Weights of a small audio captioner: 34.1 epochs.
Rows from block 11 of the audio encoder of a small audio captioner, named by matrix and row number. Rows with one number belong to one channel. Each number is 128 + 32 x the weight over its row's rms, rounded and kept within 0 to 255. All counts start at 0. Numbers have three digits each.
After each channel's rows are labels from the 100 clips, of 14848, where the channel reaches its highest value: "peak on" is the class under the peak. Only what is clearly more common there than usual is listed. The data: synthesized solo parts of chorales (CocoChorales).
# convs1: first pointwise conv (encoder.blocks.11.convs.1.weight, 432x432x1), inputs 348-431
# convs3: second pointwise conv (encoder.blocks.11.convs.3.weight, 432x432x1, transposed), outputs 348-431

convs1.99:070114142182081084106043123134163153092145128171125133108149125089150067148135145115165089120082105171089156078109127163133116160163149181146159122127045101143145094145128142140109088076192143099097135147058186128069214162099135091206148080103139144131
convs3.99:090153130159134106113106065079106160166152113153147181115135122158182137093051081167135111107129144090152127055104138149096151121103147214094163129142167119140088165126108090182152123150102161168089043096114088128107127118187132160136103115107092136188
peak on: G5; F#5

convs1.238:150123171113149192150157161132203157115129116152137127139062118107090115153159158076113131145099123078055161125122126132155109105135110124140134094119109056220151134114155147119126094101137120099156161127143162174109104087181074177103108079175126111066
convs3.238:107096109076146152190132103085112094133092127164128115148070171153150101125126068157083088103166148090155153066122105134105105102093171112177140060144172167120182128163165106126137135103143114125137155201133126114119164060056161137108157107126130110134
peak on: D3

convs1.105:071133158109136074093150107095126121130145103050201135115142092129113149109155124093102066137161061144065143188146109104122127177117127127175131117184169131118141168136124145095128158117122091161094131125162156084100184147155145152153100131097094155178
convs3.105:130180148138139123144134081112144090070189118063100081112105160152174176089152117137126112101125181138115099090151147178170120091160045080080100127162051147151121084126119106144158093118078180051115086110164130132094137165123129157151160151102094119069
peak on: G#3

convs1.18:118032104138103125121128134120132141085072118155148171117115122157120117116116153122151135114131176151107133143105038147101144147115097159123114129143152082145090073135129097155184118140173144082133125131170183111143140093109093126185111125110079188122
convs3.18:091161156113105091125132164083121230079155114199087088148122132144113113123126104132151161062185081073196145169081147136169154137112080111126123157133124113136152105098117109169096129164136078180150176122131135118140133154152136166079105143116131155206
peak on: silence

convs1.274:052115141053103076113111081064142117131190186124138119107103113185134140097120111164107151151147124123130131091140112087145103181147161190202124136138060140107153160090079147127150097113112117151148101139145113151138110136158153168131132108145147116111
convs3.274:096152123107113125185137089154129095089132125140137126115082102153191057108126221118141186123075129118107126114118036110120091081089140127138218138081132139180119150147137160144104091199203137106073124125167154129197128112150150172102092117137161136095
peak on: G4

convs1.63:158168128100130082115170179145147123084132066149126120098158141073136143142113169165118130105222084160088166099179128182142145132184164092150123142094108115177129151093125125140151178140210176158111063154108088135100083127144135147169087139129139120137
convs3.63:117123150163097128085108117174146106126121118078139106171097112079091185074136075088102127123132162185111144057141124125192092128167127179130117120089114133132128132088119138063146161186139088132159173148116137204105095069113157144114072119042142094159
peak on: F4

convs1.266:175105185107201176123119119107152160127113140130238087103191147115067130125125123160098119095108173144107122177132133104112110118166103087227144070110115116110108100128142130160104121084171165127099115125112113135104116072091139131193092164181156172125
convs3.266:091108115170178168130118170074084096102142121089140118064144154158162095024151083179144100109136174132149115156112097104176146176137145067091168082122113115157186182125127132103065170062187151074201089130123168103146086175166108166168132163096102095130
peak on: E3

convs1.176:100136116148134080077125132101169129083089168079095139119131171101135126154116095095097125137142099147109113111156077135095130160150144152151095131154122133142131115062145162170133127131117154055075141141121088103113132104144154109134147166113107119104
convs3.176:086115069114104177089177102143140131099158141110128142149144090157156123092091141035195118155126110144102093072154137167158173118135151204104167124163093101116135127135147126048133092054084189100114139178085127143141159180160115222133099189130139099112
peak on: G#5

convs1.192:107143086118137133165092075128207149158115148154144092186207167150140054142138150149117132114156187122124143132124156155180146208129131138164158223106104125143121106120158174137115145131123066135167154111174125105173163074156120131089111118090110196110
convs3.192:106134103145117094138100130149129076091212095016136163164128176116117119119183208157155125104178149150098141180146094132056156140158154125120155103115131156115125145186151100069128108153093082125145231212130124140127128137129064119142128149124098124114
peak on: G#3

convs1.334:137125145127121112180026124167038111155080159168130146120160114164112112066152133128129123115179065155136142203120092076102109111181086113034123056155135118101171137136108141128104091160183105142139082080082173132132082102114108068104137161094113149132
convs3.334:106102207118120104073131108166132105159129111104101164156181147150120119102068092131157147097160129128137130158124145129096190095103127153119132121171164100118124144072171132142105162117145100109089158139165112140128116224122173120094163124107095116112
peak on: G#3; G#4

convs1.136:175169159121116135121118126106140125152130087098163096184119104174109185130153176128150134158186145100129080152149135180133135093143123127167086074177137165081161162143124148110184112170105141128179083122154151089171128138087185105082125148128119199131
convs3.136:127159150114088139089109132063140121087146134131108154166137104117109143093118153024124104150181112135089140161125137104107072145122167104152124113163081098132085169081126115194164180100163144124083076122115063055131109188094158190133089066151100201117
peak on: G#3

convs1.38:067101072081174130126177142164188056086126202113136132096181160113093136148083137198115143153122080190167090090193108133135115120131147101121130107147077184107114130101137176093143132144178141161142132091130113130147101040125121075105148159046173101141
convs3.38:163112171137114115147101099051112158118093087077108119069095169118134108124148112146143108027132150088142062114113120117103156146119103175076109151127105123147100045149135175099112063140142135118073105129141091158107126199188133123194144127156088116097
peak on: silence

convs1.396:213228090125112136120128106142147077119157169123085182117104123093144079097045173099183110131093123108106092090133097212117186050129121126123158133149127124126125120120137185126134129114158126098095096203174169119115110163106122129175106118124143046125
convs3.396:116136090114170108168119142145123087141118102135184126098091167106152139155143136106166117098110173145123083124071138126117136100121115142092128070164121138146163119146084134113121072082171137130099088098147124112133132173019174090101123187139049150092
peak on: F4

convs1.371:235124151109166134124144144166191142128098105161161098085098139109146102115151187194151108135126113134135123066069104169099164151108152097181113175116150141134142142103163080147096142137187117123115089105116125105162165130097123106112079084089177109108
convs3.371:113117155103142162163143147168116120134125091101114166121156052133126171191151154132114061136125154131124129086136131118116071132117145148115098147112087187187174094205147107155126172127133109048134096110126119152114127149124146188141194127118156123103
peak on: D#3

convs1.248:173180134136105073086148122078123176070142118185158099133213077165103126162162179153173164134114105126110103121185167074129103226107115124133098186148107152172107159126116155142075137175105161177089089079107172151149116149120144100136112095086073195187
convs3.248:130115138100167127116142082129083091103125142125097088150154095143158122185158121106189127133110148115118069155105141133148123099111132144194125110097202084125102137144129099136133080166156206110146135160129140166059097125141086149148135150106126151129
peak on: G#3; F#4

convs1.46:060178122108092177142085072170167121123163126101137132137142118085141093122173122117113149134122117094128101058129164165129149143126176194176110144130091135147156117066091068085140077123077072137136125164052183141112125191084168139088090084076163123178
convs3.46:155077123150040114114152121128159135141117087094118161067086108104194134120106114128164088136129148100127099164142105133076108133107100107079104135134115126147166102095139067051105154086111154145138164107174062200181142132117106135148139148135102159043
peak on: G5

convs1.77:076038118163134145120113130096019103107151136098132173090176108129103104148088128078116190074139121109075058125127123038085107158126169102116118132156082109141062096162104153062139167136146197112113098115106158067123166093200104128076131098119084152125
convs3.77:152181159149131181127145102163107130106101071041096150148138138123174155127119192180101109140123124155158124118103115097105091118123170138068164121116156128122146126157104141101134178125145166078067099142172103082156141139139145130146147145179174105138
peak on: G#5

convs1.422:220113068120153111114192167095142075089161109152134164149134184148159181079184133159145089114116128121139143175115147216044127104112137178138223087095104126162160139136142105093112163125129173117078110147154070154131139095105155123153149152136124141129
convs3.422:113106158100080090117073066077172102137175145150118102088222148119149137118135071092146130164176143141137159117139138112115069167142041136150141101172123117175134148140123217172111051070121176161127122086176103112155125098155095113139081142177076084133
peak on: G5

convs1.140:129142073122149175141097073127103138099138131073222071169131163121108088172112118171106089159142081153104094116085174085130131114155154077135141080139081085157129128136117162103144140156099155112115149142154088110161097129073155167181105125082122122143
convs3.140:076118115163160134075112120151087118112148104115141150125146120141155126093139154088138198136218076119088152095119118148148178114152126150120125115093156188155151108071176072097150135157151100101097147152153097135091118195096114148149184147135114118195
peak on: F4

convs1.425:118156175153098133126161126130118152126110121099108130072116138142110077134091114069135110088156097112073117114110151195094132103111139143154087081103073140118134107130124124157126149133167078120141132145132187158078172099134132169137138114192097101184
convs3.425:108154187130120156132132111079135141066091202162085175159141134126115119046126168119065136121106154140145123135124166118141116109127145167147135161098140137129127128134114154095140128134156103165168193137121120096033140051123155094136142135134103137172
peak on: G#5

convs1.82:166159099100131130106130204151168123138107105138171148143124112148152142101105096168140124069104142127086069172065161225172063112078144117134133106141145138110111121124067128095094138111151144162129073109174153148115163112171178102109145069132156149158
convs3.82:049117110177148116106081158111135139196084131171145140151092109137125151152131128053132157099127118150111119140155161119129119100115108079143159105140125148093148130186098128181138110090132091115075094100094180159119159129124103156113157143123133150138
peak on: D#3

convs1.139:190108155095134084077106118158073128143110074147150106174141100137108060099099135115136111129110118137144146104123161096117116154138084118170177117081123099124088111111135192135153086146084051141098142112128118154099118072147132173120115182160121156068
convs3.139:128138198138167080091134177157119133139116122156155161155088167100123078107115151157137092113099131091177152143166123190113130112097078117157165173131163137094136173096182083148167118060224161139113158061134109109102120158106186136117030150105146113128
peak on: G5

convs1.304:079127096103032140177140141061082153124138118116169121076206085148141109177118107073093126111134127104196136138177165070065108130177197127094114106110113116130146148116082133097133153116094115123109142111165113172208134142074158131087127119056154087163
convs3.304:152151103173088139137064104121151130080127088183095143143133121159165158116103142171168123153115071077108180167176132149134131133165118158158138063053085116175084152204173146117140086148049067145168155132118097089110101125145071065105130159112101105162
peak on: D3

convs1.142:189156149103178156103171092119060150147178116092066182138090094120126163121115118035125104162089161092106152086108104202080115150157185156114127089110093160133129132130129126138104125134155185163156115115137106163129134126148124101087166119094175158102
convs3.142:119142161058129117181141095122157111158130074151192149156158106122135129110111144161137152098107134063121097107163139116114113107115093078137116148153138163174131140103075131183137141144105121137155130118157143132139143153135085071132168206186121139048
peak on: G4; F#4

convs1.0:125116070162129192145122123134136111130138120107152128137175194144161119130129131170180126113105105150113162129133095167151121175093200159110088089116169130125119110088120194147101139122181108143162123072152150125133146209107156107133137163206062135157
convs3.0:066157131163177146066093104080090116126091090084171128129148146129122103120148120167150146115083114090042137162085150126100147129144115140121160092128131077127112065119072141152079216152089113134116101138185155157133140079108175147112124151184122152134
peak on: G5

convs1.362:168102121119111100081118122108127136183137162240123239136106017160127153103105108179115171134151137133155135121097102096128088125077120150114123153089099131116128111121185137176129150105164161082166081115128151127058139096120137077173102114161139135111
convs3.362:106082137119157159122130150110079139152132089142079117162120143085146107067115140081153096046170134037105119118136098124113069215103114092029115107157047113125112178170076097149111096114057119139099153079139158113150142110087111125131164188130134062096
peak on: G5

convs1.350:074154153128081158181123156155137136195199159199120178070089079111106127174120119122116162098100128103103120111140159154130130102159179175156137091211130118176132146103151124107130103165085090102112176144067065098086150123169115128044157127111110118188
convs3.350:140143112140183117128085094168141104114153184133080083124117113141140157148086168125183122091088130141140125122087158143160102108110113160102149127119096085135112136082144140143122120167166144152118085156156096138144171147180144171170100242122093131142
peak on: G#3

convs1.366:060118134160111094124154150180054196098185158123108098118117149189165135166096133148117201119143102154166091111124191092142127176137081064085156159159187093166179121095139105144204085110115145100157128144098149123082204086144105096155103148092100122163
convs3.366:142170116136103151126166138149145161150126136134097131145110125134160135089063110133065118105098129129118154115158132190149084128105115114115099092097056144139110118182126099175040129117137076151111141131102153132141168093175103097136130140127122085063
peak on: silence

convs1.30:105147083106127179108133143146118144064139166134136065120159095154115067100125201137116118143155104134128036163142142097130126151092118130114102123138164138185162108089159139124131151113115159159141145132208151176187134128157093126095121106128214128108
convs3.30:073153122143143096190169138125126113137136158173181098099144115129121155135153089088158105120108117136155059078133081099090144157180154145122191143086114133083110112152137127096133090179110086066176103141100081219121152103141101096173112132147112087065
peak on: E3

convs1.413:112060118125122145171141137165141087132111096132077125126097041107100131124121122097121173145199158107135067152154146113135119119062148162091136132048150130172176146115174098165134126101121158143187112159138120136156150135174093170081153036141111144125
convs3.413:190161125124202151092129128086154137186145110156126114143100137153147149150193124132113083068165094113082135164141192095094146089125165131145106128067111153152134145182149099086087175107107129148183102151103186152126077053103116144116174140119096157092
peak on: F4