A small audio captioner, trained from scratch.
Model: 5.49M parameters, log mel input, encoder arch quartznet, encoder depths [3, 6, 6], encoder widths [192, 288, 432], decoder width 128, decoder layers 8, decoder norm layernorm, decoder activation gelu.
Training: soap at rate 0.0039, 5200 steps, batches of 256.
Data: trained on synthesized solo parts of chorales (CocoChorales), 39062 training examples, 34.1 epochs.
Rows from block 2 of the text decoder of a small audio captioner, named by matrix and row number. Rows with one number belong to one neuron. Each number is 500 + 25 x the weight over its row's rms, rounded and kept within 0 to 999. All counts start at 0. Numbers have three digits each. After the name is the row's rms in percent of the matrix's.
Before each neuron's rows are labels from the 100 texts, of 14848, where the neuron reaches its highest value: "fires on" is the input token at the peak. Only what is clearly more common there than usual is listed. The data: synthesized solo parts of chorales (CocoChorales). In brackets: how many of the 100.
# fc1: MLP up (decoder.blocks.2.mlp.fc1.weight, 512x128), inputs 0-127
# fc2: MLP down (decoder.blocks.2.mlp.fc2.weight, 128x512, transposed), outputs 0-127

fires on: "4" (96)
fc1.293 111:477501538470449520499460528508491493535476496499527514459511516495450481489459485464504493529516501487462528521529494483490498492479478484487529508444447487486572463506484494516477494467479464496486490516516482516464480473501470486506491531511473470458502471531556511499478448492495573488496516530505498490487528512496522489513517501539516532516464523532516499520479529519480502515517
fc2.293 121:468450501495471500561466547521480496536470508518520501535471496506456479501528489504488534520541499475518485527522485533501485552522473521482503497516507534530522494488468525525504486472478480495481490521490474484454547487509501491495487539457482489501507499448532497527490496478473531499489513522518490517497500502521584525465515503518476458491449488549509511538499533516498490514489

fires on: "f3" (28); "a3" (24); "d" (21); "3" (8)
fc1.261 072:481495498520525493506533527542487485529511456489448513476506485520496480483484490520552480492471463481487503498505547473520494481477535467489547420504502490568505517520506486498480511554488441520505495514519484510470532524510503495463487512468540534451494492527480479472484555518451528463478523523505472521503479521479493497506504526510517499496495481521484507487463506513511481478516
fc2.261 074:475468547544540514491509536512488522508504461446508503488493491484485507525505501528495495497497482496432501531528487499495486505513445468520509506493501484507470518498523524511515535469508517495521561504474471494460501463548488501502483501511468492548488536516471482490510530447518491506524490482495496519515464479517541477565489444503504500529484472472515485476494519448542479509467

fires on: "g4" (11); "b3" (10)
fc1.11 098:492459513531514474463452533504515456531518477496459535510506489495450550505512483526469484480487504487475522551495507474515500470476529507495483538497516484539492525473499533467497538503486488525523506523514488532468468462511494514475509525529503474463516497457485498486451491523505485508561517490454501484505485568490505524503457498469485489507494529525462516471460489489508538502483
fc2.11 100:506518510483508482491492491501488453531465531500468457506529441516471504501472489490494526516501558465538516492504435471499506515503515474489497546437498472465513493496481549471503534489490504535520500489485502521473487505498481537542483494488484502502471497514522561490487506486501491497499495463460433523516475511509480535490497510481489482475448485517463444508493542520523491499478

fires on: "b4" (34); "3" (31); "b3" (23)
fc1.479 083:466482514485525500485547547492517501513499503540486451536512525537526478485506520508447498491537476481562554466493491520492516515531525499485501497498518498511491472472522530507528492521510502482467482510509474480476500478479522470456524564500467538454486478519506469512506516493502499489494464502495515482516460474478438507474475530493463524546497473483501505442512514492467519474500
fc2.479 090:487460504508495502520550505491530514501483502538479545474537479505493523481451482484504464544491464506501508520514547535495501467501556495491547468481535512509528497492491566483483528500504500474541472513511510471528472521500504489518529474529476506500508528509485506546534493487468527491472500481515485485473532556497506479469517485503512521503537524523544538468504521533539526544486

fires on: "f3" (97)
fc1.491 152:484510528503493511508513485493522508489528489491500533476476486505510508476504464475524469526456501451468497541510514459516519462500514524510458476467501451557512530488493509499496510521465517497476522536490493523515482505508510546463500519507499487530495509477520470507525540483510519494518487515417550503440499536494515484468476510512529499498524500532533529486519548510571485466504
fc2.491 149:496562499485513486523465495537532534497484489476535510477502491525527478504518511491513486532471486485495524481537508485497483474489486506519526470498476493540467485463509488515522502480490534446501490583505498518529508493544521519495542506493502499489507518492542516487478502509501452509484472518472537515508562516495561475511497536475503569493527502520474526453504486449519480497499

fires on: "f3" (39); "b3" (32); "g5" (28)
fc1.0 131:503480502499483546523502520509473527485505514527453501454578486485539528453523491477462499494458497518513483540492533454466521481535510479557477488488464472529489476503490501450479490507499503482521507503542543483468507518453498515479517509479502565492464505506484519516486554478505497531491486491473522540493531528486500492517539488499494490477511498510467489507526508507516510473536
fc2.0 120:481529523495431517491480548510509543482511508476458459488540504486515545515532506482499514525490450493482518503543542474512486515507516542511510501545484500519472470459515487515484513495488493476493509482519473474509488512473522504509529543514529521494499479518494465493540518519519497528460500495441464498481528510503464521508477498499470458530539498507499510473560495479516541452470

fires on: "4" (36); "f4" (19); "5" (14); "f5" (10)
fc1.184 098:482467491492510519541511501516472477522510490500493496500517513495493447489542483509451528493485483503501461474548464461482495530489498506516501516453540488443528514481502529478460535457480527510459510479475480478515519487510538503480489515523576543506487496540512516533480547456486515537490491531484525514531505505515511496508479531524504537529541472535473484535481519499483490512508
fc2.184 110:430497496495501465483532487481480488493494512476476509472480514495507534528522478522462519523536488505499506548544491529498498518517478532508473542539506509468533578487531498500516515488470519495484443495502480492486482495535495527514481501516563520484544508535510519542488516536481514515498495513499472504505522488554489502507514539502516541514494492527542516526459499481512496473560

fires on: "b4" (59); "b3" (25); "e3" (16)
fc1.179 103:471500465447522450471511499524499502509489467483522505487469476518439496540572486569461516488488513496505494496503498487543521512493499494482537499471463492493496506479480486462507538534502526497511486505506490534522511465497519487489492513500525509518503521465535472466487506498498483510507474507485490473471495492475459517494529465492544496567499529549568497472519534493488485512527
fc2.179 101:483493478467520475508507495483554494525502521497516461451511471528465483513569461493493496510520501476502533510497505487533515527491490489477483534499529538508469501530497474484489521493524511518469499522515485465485530464485514471412474506463506529500509495461500537520507533536511497481495478514459516454477474515528538511488457505516503501529531497521525463460533514453483523485500

fires on: "b4" (40); "f4" (25); "d5" (11); "d4" (7)
fc1.18 091:483510479471478502509484496477450469485503493476532533517510517510507477516500495500457553532486506518515493474488478488467509469513524504521496528488531488466520469517506458448523489509534532480506492501518524495521511489482513488443585505504490506532481513518481497506453559502419517525449497497538500485543524505464494496490486513482535545522549500491492504494494479499493477515494
fc2.18 087:483472494463435482524541471539493524529463492540540508460518501526502481541496533506477464511512482450488512507497469497495532500518473510519507523509520513501515459540499497484488499529514529494494463482462470489471483499490513445489481488511507517496481482536482514500527480519476528517506513525513505465529544507550437465509465527489483513507534479523466487541486460483503489504547

fires on: "d4" (79); "d5" (16)
fc1.362 088:504531549495543520489487515540490487504456506501505471463468462524504475500435490483530532501494491488420496525469496499529524487519497538441490482463472495510476499530481468477494473525508528488504448536525496509502512478466525490487575516493489511522522470508498506490521494560458512491505521505537469516484461490450524480502482490486493501511523493490491518503512503489527487473506
fc2.362 095:523469506485480435485501509526503475484474490492558486526514530511540464527516485473515495510500510502432479501511529500522519473502497528512529478563533516520472479469491512510503511503501470517488500518528532535512507535482535518511539482515458521493509491503468534497537489504487514530486529512520470540456489495486479480536511468461460477536483528489516552465521531473520487523536

fires on: "4" (39); "f4" (16); "3" (15); "5" (11)
fc1.371 070:551484515506510495462497520492515505498443508485461534508474494486484508511495487558518549501486463497555534489458449539532505457471489472482477517488485491508494466517530498474480552480487496529460528507516514511475487500470514458506512485524524544499491539490520501466503479509496463509483523495491531487539500498541451515493486456516499504511491456558515486505455505482505505486526
fc2.371 079:465530527513481493479508497489478522477492508506506542453455506502498448475476521460516507506480505478535475499506500476512506528502505505533522551480505530481517495469544514502505537487501537495515475558480536550494513469496441528493473457505522516514445473513493497480508474474469478481529506479451480489513509498506492506479521518498465491559486516534458496466532466531481516501535

fires on: "4" (88); "5" (9)
fc1.199 143:513488471509493499525508547430513511547496479491513526477502497497458512508536510541524500477489473506519498482501499550540556511508518491508492514466513507500479471484530498459487494514494458521504494433512461515519511511512485507471465496502526516510495471470471541505484475472459499518520492452495467484538458494474563498528507493527496527469496500507477515543449493472536516481473
fc2.199 135:488504507504501474529493532498486527510508489499523505497517501491453540476532502491520475469501489462512490481535529542534525484501493494524544509482488492480507492511492502510504495508495512515471503436471454520518520490485508480473432462519472516494488510445473539478496512501415463522496488478510509528530486491497586509507476525543473514524481482456501494517470457476490505482495

fires on: "4" (46); "5" (32)
fc1.216 122:494532452452484535506485513490524505488493499522493507489482508479504497473468450498513515489512513474491512491465480454492481535464477515485498478514450547514530481498531486480479534490501515505487526507506521503482465563488497522470473488529479470546445501478496453511482486491508491483553534525507456463450420473489521476484499486515492502498502476536488505533488532517484498496468
fc2.216 108:497523470507485529513539526503491473539529494505469505474445531502510537480467451505501512517532499452487541509500465497431516486474502534549463517513479550499509509495513490494536547475538473487487503510539471492525493523502502517496494505532477487518519517486550493512492507508487517494538513512479511497448462518531514497490504490480503467500482488529477515547507550501439538480505

fires on: "4" (96)
fc1.405 082:509502478516484471514508487528515494475487484468517525483508479546493500464510483536446488489473501477525523524509479501518450489499499509476499494499502502519518525483569461534463511482470481525453507499491501501441505469504509504500515484494533485519534476502531496526511516491432499504502521501508467481576468480509500514477511473522519470454488494540490547531467486470513555500544
fc2.405 089:469529519513509467454460510519475476467533486519507476518503514507486519477523447481512495522492508497504527521514520545486464535488504520467530451471524521498535490506455485476519486501544495563491505503544493513477485496497513500505485510498557517494510480478537489509490483495517510501489435485451478492493472478492544503459515512500497480510472524501503488516414517483522463489456

fires on: "g4" (89); "2" (11)
fc1.258 098:528493529494504466527463516518496549494479463533501520494533490515522552485479521527503467536480517510413500494486521476491519496485489528480523514459494474495455484507491494482484481501547495444472492505511499529453554504487507489470496512508505480508502495488497501526476476510515525486476484464484525502462500492533512478470499443535448478491468514553486508497518498506514455463466
fc2.258 093:462516543505492491500473520517532496489505473526533522522507492502467495489540489521528495510473507512528552486473512528509504485461491500449498527456467484505443431492510517474494484507521494492480496522542448521493522466524472533484513549486504514494454485509526471491488484582493456517482497480507488481466498512507509508479506418505479476485483476495518480521485516490510490486501

fires on: "g4" (50); "g5" (13); "b3" (11)
fc1.431 117:511480536482526507508520522461503506453506468520512530499506515476482490479535509501483524498494470494481514491542476453460568516501497519493466490496521465513466525448496487505481483475470479486492445493483474467488539514477511546499494487514558521503481540584482497500478518483473551524514509495535507511527515494507494524504525517517489517537531484517504497518454515522484497462540
fc2.431 114:495527479543497463457544462488534507476531484479527473468488517514477490465500504479468528522478513496468447486545471486433475477513469496489488470462488505483515529471532498452508473479470526483502500447480468463500500487511561515488508478551532501538480490525499504511502506510484538487481451490558486514484511488495490503502517485508507480453522511488518506516478480481514499471494

fires on: "d4" (68); "b3" (16); "2" (9)
fc1.252 088:498563524519484493518502512487536484522476515571542510483448513546536513529532492478476512487523503488483479507486505490469502464475461503481514474500503445512510512543494491485471457492473526514504510483555515474476557492519507503463486508492472538479513489473455491557498531504486490487505504526478486539485505525485482489462481505506519525494527468492512500499476508490557506495553
fc2.252 084:506536468470472505504538545469499527528481488489509533550507523506513482519482480459470492533462470493453494550498492533510538480479454519489510543520509548483484502482482493506490503452506504475488506515471509445513497525512502496500520505477488504524537513480497462520484480496481470487508501516451529526497492472465518488472477523489475537498535489451509486543502481547527492497567

fires on: "4" (88)
fc1.420 110:470500475502495454520510533524501495489494498466448497456519510541451534514491421508527469540452491546501456541524489511514513524498481497485499513503524484507534492522527470512522513470502476470522523508521510491488503553440525509501504509505497503496488451532490452473502469521482499463494451458528508499490516500511503467517525502541513498500522447514525507497522489489463499500514
fc2.420 103:517471479534497506503501517533479509478526475497490532486527500452492488545496484528526514516476508487532484516571512499503464515488465503483482505525509511518524474535468488474544451503483417474513496484533509507487541510468506527477500507533516499478523437520536469521528532507494569516516517501501492481467513526501487504489476517483533493485519471544492502505540479515516463526484

fires on: "b4" (96)
fc1.149 125:511454480489527514477502514494497531492501500500488507492497491551512490567532497520467493506460480518463508519463472491458493473508501505524470526546493545480464440459489536446496468514525551481482500498505536486510506503514467479462529485452535503498487545527505507476489531494479492516487482485489520492469468446463478519521467497488506518520544506526495473493502526476522498468519
fc2.149 127:502497507515504516502510533500517536483474499475491492508511514534462515551529540519507445483527475490466516500503470507509496511498504526530485513500526540549462516494506556521447511510575532486506516473508495442519513472499490511512499482482542514502537514507512490478526480518543468491488493489503517472521451504474512475478495498456499503522564492543484492496521495509499497490576

fires on: "d4" (89); "d5" (11)
fc1.392 113:575528489517497527489514523487506490462499516505487482444467537486476480508475483498463504533556498515450516508457495511498482500471449499519546520530468493511517522530523468462483451499485516507502453527474494502450506490506521501486505489504489478497470487512480463470507473448488502487468481493486515501523471524493537490493482521482509562527492480508531522500483513492564523510505
fc2.392 112:537504486480470514476472525524495492454536533484525533472495526505523466490470541528484509498473510493473510517462504502489526509480502528490481470518534503519487536502520486488521462515491519479515513512527573480464520477492487477464535421525461527519526495484560474513467516506471479509495481478509500489513483502501519506478464532452535517550531512549507486501472509526505509514492

fires on: "d4" (51); "d5" (33); "e5" (11)
fc1.85 101:534482505508523478534525514523520485544499494487524503494475487514536491510504499491453513491489504480550540488483477494537529514426538531562512474476497470576495491486510516528483488489534468467509496531525535486520510476531503531440506486503502509495495492512567453508521506522510512490522488499459525506489518466509513497531514487512470519499528496520526480532515524469546502502479
fc2.85 104:499509527469515500495486536538499509510499485506520447530516489490485484481499593528532496516529468508523516475484505517473505462516505514503508492510497429518458528475479505525487479512496503454501466490499481466515514514523466489505539559477469478470496506519507505491461512524507456463483502490501529467489493449504510493507505483500487499446545486492495507477482442486496456503548